Rows from block 3 of the text decoder, named by matrix and row number. Rows with one number belong to one attention dimension. Each number is 500 + 40 x the weight over its row's rms, rounded and kept within 0 to 999. All counts start at 0. Numbers have three digits each.
# q: attention query (decoder.blocks.3.attn.q.weight, 192x192), inputs 48-95
# k: attention key (decoder.blocks.3.attn.k.weight, 192x192), inputs 48-95
q.26:450500589511495475570516565472384436582468536478451528499492434502515483486502504509550506481526426527523434494466468543501444514526455557518566
k.26:549457548517517539531580547431496548510512465511518513461512508516495477569551514441522474490512544457438435478476500443453490524456556522511471
q.27:606471429429468500488545534473518491551465471541452491463503554580512412505492464508495555484493566502512487530437460443446492491493538558492551
k.27:441546552515469566475508420577514452413473450481497565523479469478465553527455536441543498491468491483575473502520543432528461525453458508547426
q.28:502442469517453479423512513521458512503427547522500528483440512483441532454493539525532507530493585515438548532512562517561496487466521517459442
k.28:508487453497493528528537487569585524544550505510502493521425521565476474453503556533422445545499504536558569490439504506490443543449514437542491
q.29:466497462475510519523513483516436481494464518515533483475574611459498430507508438540462531537505470513508469493474518482532449534519454495465439
k.29:516461494529538538427493476479490596480440437498460509459570487554527524536531507492521478497445567437494546481483486467509520456524478452424535
q.30:546489497567472555530486484435523537465472453485595505498548581524573509551454527503556455460511486500537560534479508499488560531474518535485472
k.30:463475569485477546547553498512553446511505545474495534444561463477422515419527494512479437506465514559484513428451460468459534528509545547518509
q.31:502482500504455467492486442472587533492498486435474448526477472443549507427500503498574480489527419496420484443453487547545480545448524469507417
k.31:523540446548561487546517453462469471500460495408536476520541474513500459527515465542506396492436448443582542494515529488489474518487531507541487
q.32:496510570489539507467535484456532493453456463519511427446402558497492533513492494416501504555463543529496420450465481507474493509494512450517527
k.32:530521527472557478543471472531479451519499559446519523504519475504542494496460448545529453433514423531475494537491573541498506504536474517494500
q.33:615499511531491509483520488546551481506466489479516500502485553479598497412508477478488544459498502456406516521502530477577439464446515467592483
k.33:492541497494513430457486470497429548489457554420510563492558498508514520460513535504517447444494539453565502544495570473532469523583501543472501
q.34:503531483535490493413513509452468483473554502499476426469464576511543521523549560438451591505591514490530534498509527497593518523531538559495483
k.34:521469538476476478490485481463560501510419499496456429516470497522456537425530385507611508508521450547498519497535516518500484547457534460533558
q.35:564529545524525451470558475508507467455488434487519505548513465506517528496524369523497485535474505521467487442530518501483525508483451498497396
k.35:477516571553542502534426479484463520501493489493421517497475476521447556473462381498553515422547518551534481571506496471479416515530459464453493
q.36:526536493473542448543459465481552498528505511431551493496508501492511557417503538537506547527482459459520458483507459465554494485545472450478475
k.36:448486420565507413539544451523488531483548571577600422500505493506507580541480465517504475483524547500464511521500495516572478590536477526473515
q.37:524422476535484506545421528467494504455511526466504570571503445481523513502434481572486514509475470551480536570511563522449517503526517510515551
k.37:529493550548569582474471438517497441493414507556498505448499517497499519435512519409499450526545407510441448472419560467541489452484496504538508
q.38:511529505442490463467525504586542505500504550497451511444496466454505482524509432496513441500498569463489525588539493527400521479498548461566481
k.38:494452542452465534547493544436528540530483465519479510522458475527510486506441527493567535442444500541462523431478498498547470530507544522512508
q.39:500479451408526508553492558547512533503567572490518452501515470482486498435511524407474499474501548527565438495476462488471494470520489500485511
k.39:540449546525426584526534397449539422483558538459472550492567535427519508492513480448498555592487491559490520477543503502468449527488495543475468
q.40:484494565498470529515448532568520518514464497490450444530513483555493462551552524461463482559519495469488539486513467534516410466469540527476464
k.40:485480377497508516483552498468469503478469534472480482576551435439553485526441522578542539524516451463502478493433487457517541540541534494425491
q.41:402456516515518534472453487447509479444432500509447504473496458520480449479603532477527444517452549517560500470523497535512430494474561511496496
k.41:523521507538546539415551531530529445531563462520501494506509473450474528463461413522483614487512501509476488514487459427494562517547497514469469
q.42:520480476516547377506523481460461547519549507439562470569511486505498518534473535437559477507505445479515460427501509586414474508538545502524478
k.42:513504484548517521627531494553531504439566531487447562521497573485438470524465539564493456568469528488492567486493473503554532479486434416528484
q.43:501552422478541571496487500535571537463481515525495598505466506477489496536521457514381496524477523481500572491571493509535467532502506457484528
k.43:534480444393561478459479532426503477505471473449554484458497496442463411504531475542527545503541477564550512471508414557527508449472521541489550
q.44:499491487522535435465494476465516520511532554498476506542585462532492516557501410529476504506426444589531476534470513513487545532448505478510421
k.44:477473477541528511517483507468520572527475457487508453581520527382525511486476519500474504497478530486473542538472510503528460502585452504528476
q.45:466479550528481485478515488513515457514526533563505443405512430474509461472484566528517576429492481512523519538540525481441419521422495532459548
k.45:527498507506574641435492518505512435505499548511512505486451490496513458489445462507513560462481441490447512510568529504439447455480584517459497
q.46:526409502436525470443475548486513448553526413452549501494496519474487537507467504457497491605462555402477496568485484477516433502487446541489497
k.46:504490563498529485542527466516477559591551564501508506440583454560489478461492535529590517480525404465469466593551508532538498478534469439546489
q.47:515539512434451529440570428510588480438434474516570517506507528467487536460470482560490479552507394527442470491496609479464487464472544488499524
k.47:505594545528493517454441504526449565472481481448523468546504546457534446507528593467474465454515558482490558473489513439467502553507501448512481
q.48:494538516497512556505482492527504586495473524503469559527540513517534466509460543551522484505357582545488536536421516405466516540462503512500431
k.48:526494533554460490481501503474499495524459495445520509580457563464488440553484505417518506510540501546488449447538463602478582521578500511486478
q.49:490487506544492477404465506477537552442483523541479508404451483528520487498493588508459535529518487424518493562499514522492460536479458411484468
k.49:474557470492496539497531463512498477507531502489481492591518497489494480473501429441546466457522498445533549501467494487587491501523453481518499
q.50:431452477557495535456505496478525544488409487481469507461449560508476452507441490450501464495593520502543449470532551463529498502486504468487513
k.50:570549472462527431463515460422463505549524492468408495514491542517500504486540455487495449471594499533428401498500434542451486599576535511415519
q.51:460490555524465568507528449578527524501521505430481583526578505514420460462510579497480508487446530474496501509504534468539504476504493430430451
k.51:507476456454536494419483464520497474505539485538383553558506475528469559556534521503511468548530528489496496520530526463506504479536464502524514
q.52:537486524571526465483506504500512506448518519500453434523474517524451490490493472548473363518498515513543550463536538459493512436546467515538582
k.52:489453500479456551467553464513540479529558493506462500523492440519503447418529526546489505520498477416508530451552487503509538463499584491487526
q.53:637512467536479482476471495510477477574498411515495469542492498523566551518571474503387493524506571510491507496529505526534502472449454518478437
k.53:477508478555493422492546442490471587526518526578459542477517452536475503487459455588500484538519502503577487488509476512534533497577540474544438