Weights of a small image captioner.
Model: encoder arch resnet_bottleneck, encoder norm batchnorm, encoder activation celu, encoder widths [128, 224, 384], decoder layers 6, decoder activation gelu.
Training: muon at rate 0.003, 20500 steps, batches of 64.
Data: trained on photos with spoken descriptions (Open Images, Localized Narratives), 203450 training examples.
Rows from block 5 of the image encoder of a small image captioner, named by matrix and row number. Rows with one number belong to one channel. Each number is 128 + 24 x the weight over its row's rms, rounded and kept within 0 to 255. All counts start at 0. Numbers have three digits each.
After each channel's rows are labels from the 100 images, of 14976, where the channel reaches its highest value: "strongest on" is what is common among them; "peak at" is the part of the image that holds the peak. Only what is clearly more common there than usual is listed. The data: photos with spoken descriptions (Open Images, Localized Narratives). In brackets: how many of the 100.
# convs1: 3x3 conv (encoder.blocks.5.convs.1.weight, 56x56x3x3, each kernel summed), inputs 0-55
# convs2: expand pointwise conv (encoder.blocks.5.convs.2.weight, 224x56x1x1, transposed), outputs 0-111

convs1.54:134138116100109110193122119126146137140116098155138076061151139103122116094134080121125097152138121149130152118128135134092142141085136137097111153148143140109151166117
convs2.54:164144128121109126106124119122128146130094106124132098114133195102098138103110091104161148120094111123127131107099127129132140117141132127154074140137092146114182099111138124117179126191121146130114097090106162137148102183118148163126166118067156109157119120111133102171156134114106061123146137133150108151140104125139131134103111146092
strongest on: text has "people" (54); text has "standing" (54); text has "wall" (42); text has "table" (30)
peak at: top centre (37)

convs1.32:123153127135106152077110089103142148125120135086145147133102135143123104173117083161187157149151117101129142099114159126145096134108121136141104130098111119099079122121
convs2.32:134121132162132089094098109119159118121125163098124145143142129136116097095168141108101170097176151134101192093136129123130146176147142121122104128089144127119156139104120161104117131143073140161142094118174167153102157126129099135119114159097124124143109159130101160131147138105111119134116128142131119134180138135123092133153169122142
strongest on: text has "standing" (55); text has "wall" (49); text has "woman" (28)
peak at: top centre (39)

convs1.34:144122105115136119126108096160055154101125126133132121132127153114131127129142157140098158149115127152137200125123152132151168131140149140193157108117117109099135098123
convs2.34:132123085145147138132112096099150140123101103134087152106122170117134141101143153138178093132072134118112171142106122137103103086114115151106123123135102074110138118123133171110112121144141149147144115129107148127092090130128098146163125143094067117152127108140145084173107124126139111113140167120090121145135126108132129124180122132161
strongest on: text has "standing" (51); text has "wall" (49); text has "holding" (43); text has "sitting" (40)
peak at: centre (32)

convs1.48:112150143112130143144180147132145144119132151121140144134155142082136106130116154090066141148103137152170186138153106122170138097104125127160140130156139089120102139133
convs2.48:085106122104129106138142102108182135122110098119089106118127189142124096107179143094171139142208108125132175088121146118109095138094138095148116132099132177135139107098150137155116155115106112176139136148092153134151111083141119127160131123119127120120128092128131119202137110087087081134136144108096095110136132188142140114125125107131
strongest on: text has "standing" (50)
peak at: centre (36); middle right (29)

convs1.31:162138159115116141120062145141129136115123136106112136095098129075128131169113168111103070100152125101103118109130095130114112154099099127127143145109162135121158155124
convs2.31:151184184156152176127134130140162114129188128140111107090107113140166156154100130103130152131102123116157120162130146110148148142110087138173128161132158144125134132140125129178152144120166138134125130136105115150147127095153109158175121150112120115123080140085137183086151107108124070110128110139095175153108126141103143101160128142097
strongest on: text has "woman" (36); text has "holding" (36); text has "wearing" (31)
peak at: centre (51)

convs1.21:133179069149113091126132122096114135125136087131106128165135090124132146144133149109079118109116127102136145153138110113153097158115168122145161093100117117119075138137
convs2.21:095125122123137163140140113148173132119128144125157125119124152091157116116171136146124176152129125093115147148135101105148127144129134154137075130094140120123148129140098105132110119114158128130112103112133070115133136117143117118105147114137132165118105124135108150144147135134192133142105138128098097118071103133074090130085167096138
strongest on: text has "man" (35)
peak at: centre (40)

convs1.33:111114093160110120087069173112145114148123139108108082138145146123118126115130148109154107088152121118130131127149154120134125107131116176088156102128147133157081172126
convs2.33:084150152093138144168143125100134111144149124153129125156135170135135126185114097149156089123118152185067131122157112128129166117098175111095138125086127136150137133135127156149140171125126100137133164110123121154154112110130140104165157154141136123152115124155139076135141099118126141136106123130093123149076100133103123120115095154118
strongest on: text has "standing" (54); text has "wall" (42); text has "holding" (39); text has "wearing" (35)
peak at: centre (50)

convs1.46:164142165091123149156117152114100135155145165163132131141137147108146121125153184140152102126132151119157137116145170143153152142128098142117111099178148174159149114152
convs2.46:123151128096088106136131103135132125107161132156140126134141103167126126121152160123129109151129128142111196131146129142165109126172143113172140106145093124149119092071119147085088144122138137115108135118165118113143106102123116131147126122114137108111114155137140084210122114110139147135136160105111117113084123131090118114091161121102
strongest on: text has "standing" (47); text has "wall" (42); text has "man" (41); text has "holding" (36)
peak at: centre (32)

convs1.5:130129141100154162102078160091145152107128141082128137132137112079130112088141093129139133089125129131119154097144108124130143159122064126107173123111128107100152142128
convs2.5:093122099137144132144141097108203147145135121125143150104110166117092119150160139096102170115128131138120145127166087105139124133106139155101154135097110145124178137148094155098131145186134085066120148134133094099123156114119115068139132101115154122161120119132115151136127087120130131149110134150110116094102130121105120161165106106147
strongest on: text has "wall" (46); text has "sitting" (38); text has "table" (34); text has "man" (32)
peak at: centre (33)

convs1.27:120141120106138124097121063137109125167147121125111135111147136139140118188141120185126137091141143097099091108133120138103123183102136125120078151158145151131134131146
convs2.27:149131131126098116095106123145191138149108119155115091158133215124185138140158137129117176106141101117135142122097098097129152161122158138119083130117128144143100125153111171126128102119076096179114138165118165131144145095151123125118113109108139156139151160118112103139136126100132087107137124116145144123204147103118094180114169119120
strongest on: text has "standing" (55); text has "wall" (53); text has "people" (44); text has "holding" (36)
peak at: centre (44); top centre (28)