Rows from block 2 of the text decoder, named by matrix and row number. Rows with one number belong to one attention dimension. Each number is 128 + 24 x the weight over its row's rms, rounded and kept within 0 to 255. All counts start at 0. Numbers have three digits each.
# v: attention value (decoder.blocks.2.attn.v.weight, 192x192), inputs 64-127
# proj: attention output (decoder.blocks.2.attn.proj.weight, 192x192, transposed), outputs 64-127
v.73:129158130132168138168138082122065170143118158122133129134163167120115196171160112141111112116159173137117125117122083134100163108105126114152132112141118110126137107103155094157121154116169162
proj.73:118133115149131102118149117125155126159119173133128149145089135130114091131152126148105107124118179075135105146139161093125100108146146117084159159171102128154116074108134133094159123152137097
v.74:162083158148112125065150093144124123154110083135147118167153141142110139111146139099116120087149142113107139120142139113119106141096087156123135138129142105178133133157120160168119127103108109
proj.74:104156139082135173107116146141134070122118117125136118063106156158117140172113112178155098174126108174102130134151132134129140045151181098160105141077090165140117145101090115128112143137144158
v.75:094137106086136167152138109089119133105142129188143116103139136124104133108185120128118124139155081117110110106114131123116127117129105168131146123163163074107127084121094137130111144156125119
proj.75:133094136164112134129121134130129128142109142111119159146116153145148146128099115136120147114135135175097127163106132127100098119127104158097071134135123112140082152123123140146108122114120130
v.76:129134125124129077146147091097113102151129136087099134112149172150096130136148126120184153093196134114112111125147099155119140112112094099092122174148113117145133175088103169093071138158160119
proj.76:102167152128099133117154108091126117129085106104138131164112105091136141146087147086119096105111116062123155201111174145122144119139164133117134106151111119104103122141108096125100160127102100
v.77:143123195088157149091148167107193175111087133108112130145088130137129166124072175081117121112122099138121153125128116130130074102107120103135163150130129147153133122175158135146106117152118105
proj.77:129140109102096129121135110120097133118121119122123138155199111094125090103134088131138158124121148110118088113089128119147155150124126107160131127095128112096124120081104102168127118120196123
v.78:150101120132123086121082119130087166137079140112149123125129117092092164148192121113114151108127139159166128061115142139136097123116094108087151139140100110113109082104113115151128127113133170
proj.78:126133129136127124155119134133129135104123076156105105106165164135128147126129121129126168125134153134141106172177104123150146184124172083182170119120134133161124151122156141077126146153161165
v.79:157134143088145137123118146133109126129095121123139110159141107146124150117145140197114122130120103114148112117107187094153107123132130134093135134133094136127134138159122120099188120106104103
proj.79:128106118161141118162159132155107108091151150181144153167116141134124105126098110114114152121116137134125094150189123200099151134133115162177141230129144122148129102132141117107112113083091138
v.80:109114116161152132083145098128119119101106146180099135130132151132099094170128125089143151104140183179147139091121149104099100084164144139176100125101155159121114142141133144129096161150124097
proj.80:126116146120129065131101144098143101129086109094098118122118144124132166108108112100105130136098143116123152048137133098129143114120184147126119149120138122139138128096144141153127160115131126
v.81:163150155105132150150132112145079131123133140142149076115164128106080153132170114135096113123162136101136071118147129126142097158130124135140148142192106133131138132129130085101133113095138156
proj.81:117150112137120118135151135154169123169071101131105115099123120151166116128086155130089125126143111134130124145137125130129136095122095125178133141120085097149135161156141111084167115128120133
v.82:141120101118127141118133157138142145141095123156099171123147114125121112100142143135168130088139125115128149123161122124138129126120098126104115125131150121132100125088166119119163132141147138
proj.82:130151160126146142131089125104133119103157082087133136107141152107120096130087127116121149158147143170114115112126140108141128166108159114121153135123132129117127104145076170163124087143116132
v.83:119100145118160085119115144124123152093168104132113141128122106129156119139131130108143127084110126125089166116171089151139176056116123130092090140160138124143139125084110106163134122122132126
proj.83:107148144131101086144137142091157130152148125088146142082139102134179162098141086156124135111114120104139127164137162127124067133112112146099153088092138135097116118161143102152135134145165120
v.84:152145082102134093125096064103162146122157117078126122151123121116112148089114109135109174144113146111107147148105151153146151159170151136097093135112146117124098121100105179140134125103157101
proj.84:097116155125123116110133142131130144121143129149134114173103126111167177113183180146154119148182141132129108159134154128095117104112146132117125096133129102115143179134146108141131094166108132
v.85:131117170141127164135148129117150119121135129124166055140151133132139129132134152164108125050136162161118098131085103163128130101095107090133143136149117086127125153144164103141110122106166117
proj.85:142128097121135097113111154151088127120116126124091147075102106097137156124095116145102090138130158071129113134082125176153123159126125133125154149159124194142137085113117143161170107112122164
v.86:069102133122171131101104117164103132161083108110174099119119185140115138125145104149138098108179143098091129156131106132174135097098119099082139135114148111140220143119128114150125133130160144
proj.86:104136148122108144133099136109163131165122118112089185145137094129109143118072146153116128126073118135131116153136171143114118166187113125132118144130146117117092118132114110121129171104095120
v.87:131101155086085127145110124119133113108122103135151188179137159129100132140123141144119169119157125099119113156149167104157120133102147141166070134095141097153130137137216148162086087096118142
proj.87:117112139122141184091133127148096142126147127150138127108110158105147145126123138099129103120130110102150133106119127145105182134131093141073133153116124156160111157126085081137130136164152160
v.88:123137148122103140132163124091142139127119144115141121130116154144097160171112102101106136120132139115095077106107142082130125157117125161120099112076196125155132121107140115157128173137123101
proj.88:112107120151166124144096135162140104153135139126126162151097115153152118128106167075074100149123129133095141161118125132136110110147135087151134095103112113088138101118082124154131127126141105
v.89:121141083153085108138213120119133120113156121118112092113112131127136162138163093139135120144172119115118119141181104151189105115173130160122165120115124143151125127119100131113183123148134106
proj.89:108137104144087154168124192161117124116092094140133123128119131137107152136129125123138104065113155140098118126141102127069122110118129141127150151129155159116107100123141156106121122122141150
v.90:110138148121137102174106077114141074107116124130160143137145148140106102146120169121153140122108126187129110150119149137154128082147145165146163098103116132110142163136139140129157146128126107
proj.90:114123110143128123132137149133145129142135162167124105156075164128143145126121117116112132139134089088158099106088127107099077132111094150157130114127159126105130116137099114146142105127144156
v.91:123141175112170147102139147127127110145171102133111157111171181126111136168101125121106154122109101158110118138121117132151134112104100113113146121145108061115105098097165133117122100150133099
proj.91:089094107147112137113116155130144121114135139129180092147141100154108137099113108121133169154120140075195119109122175123107106152147127102153150143174133159160121158084107164116143146105138136
v.92:118098147146129123123111173115105171093144143148167105096113138140144101140149192135155161175103126135121104126117106107148121126174151115117096139125133134112075122126138112093167111128153107
proj.92:173106142115120130130143160136095183123158160153126151149078128143132128121127108116109099110182151100139124124076149156121166138087120142116165120105162152130142127111145136133096133128117138
v.93:129150146142126120212139116107119131079121106112102112086123122116104186140120138158129111107122147073097081114120114123109133108130129160139142168165144116153110113073115140124133151135140124
proj.93:106143109145138088149109132157162127174119162164146090089117133143135137156096143072112091079126113135131168157126161108114139152118119113134103126162142145079130172131148123162151133133138154
v.94:119125134131166094141160097112118113144087121154142156168128170169124151141088106147124152114183137134138135143107112137109091096140128105155101134085135098142119154120133103144142157173085127
proj.94:106147137172144097129101148108118096115170113124092111123090160161068121151157152117094134142114151105144150119119174103128110115135146146123148087100118180102150147113121135119133138097104100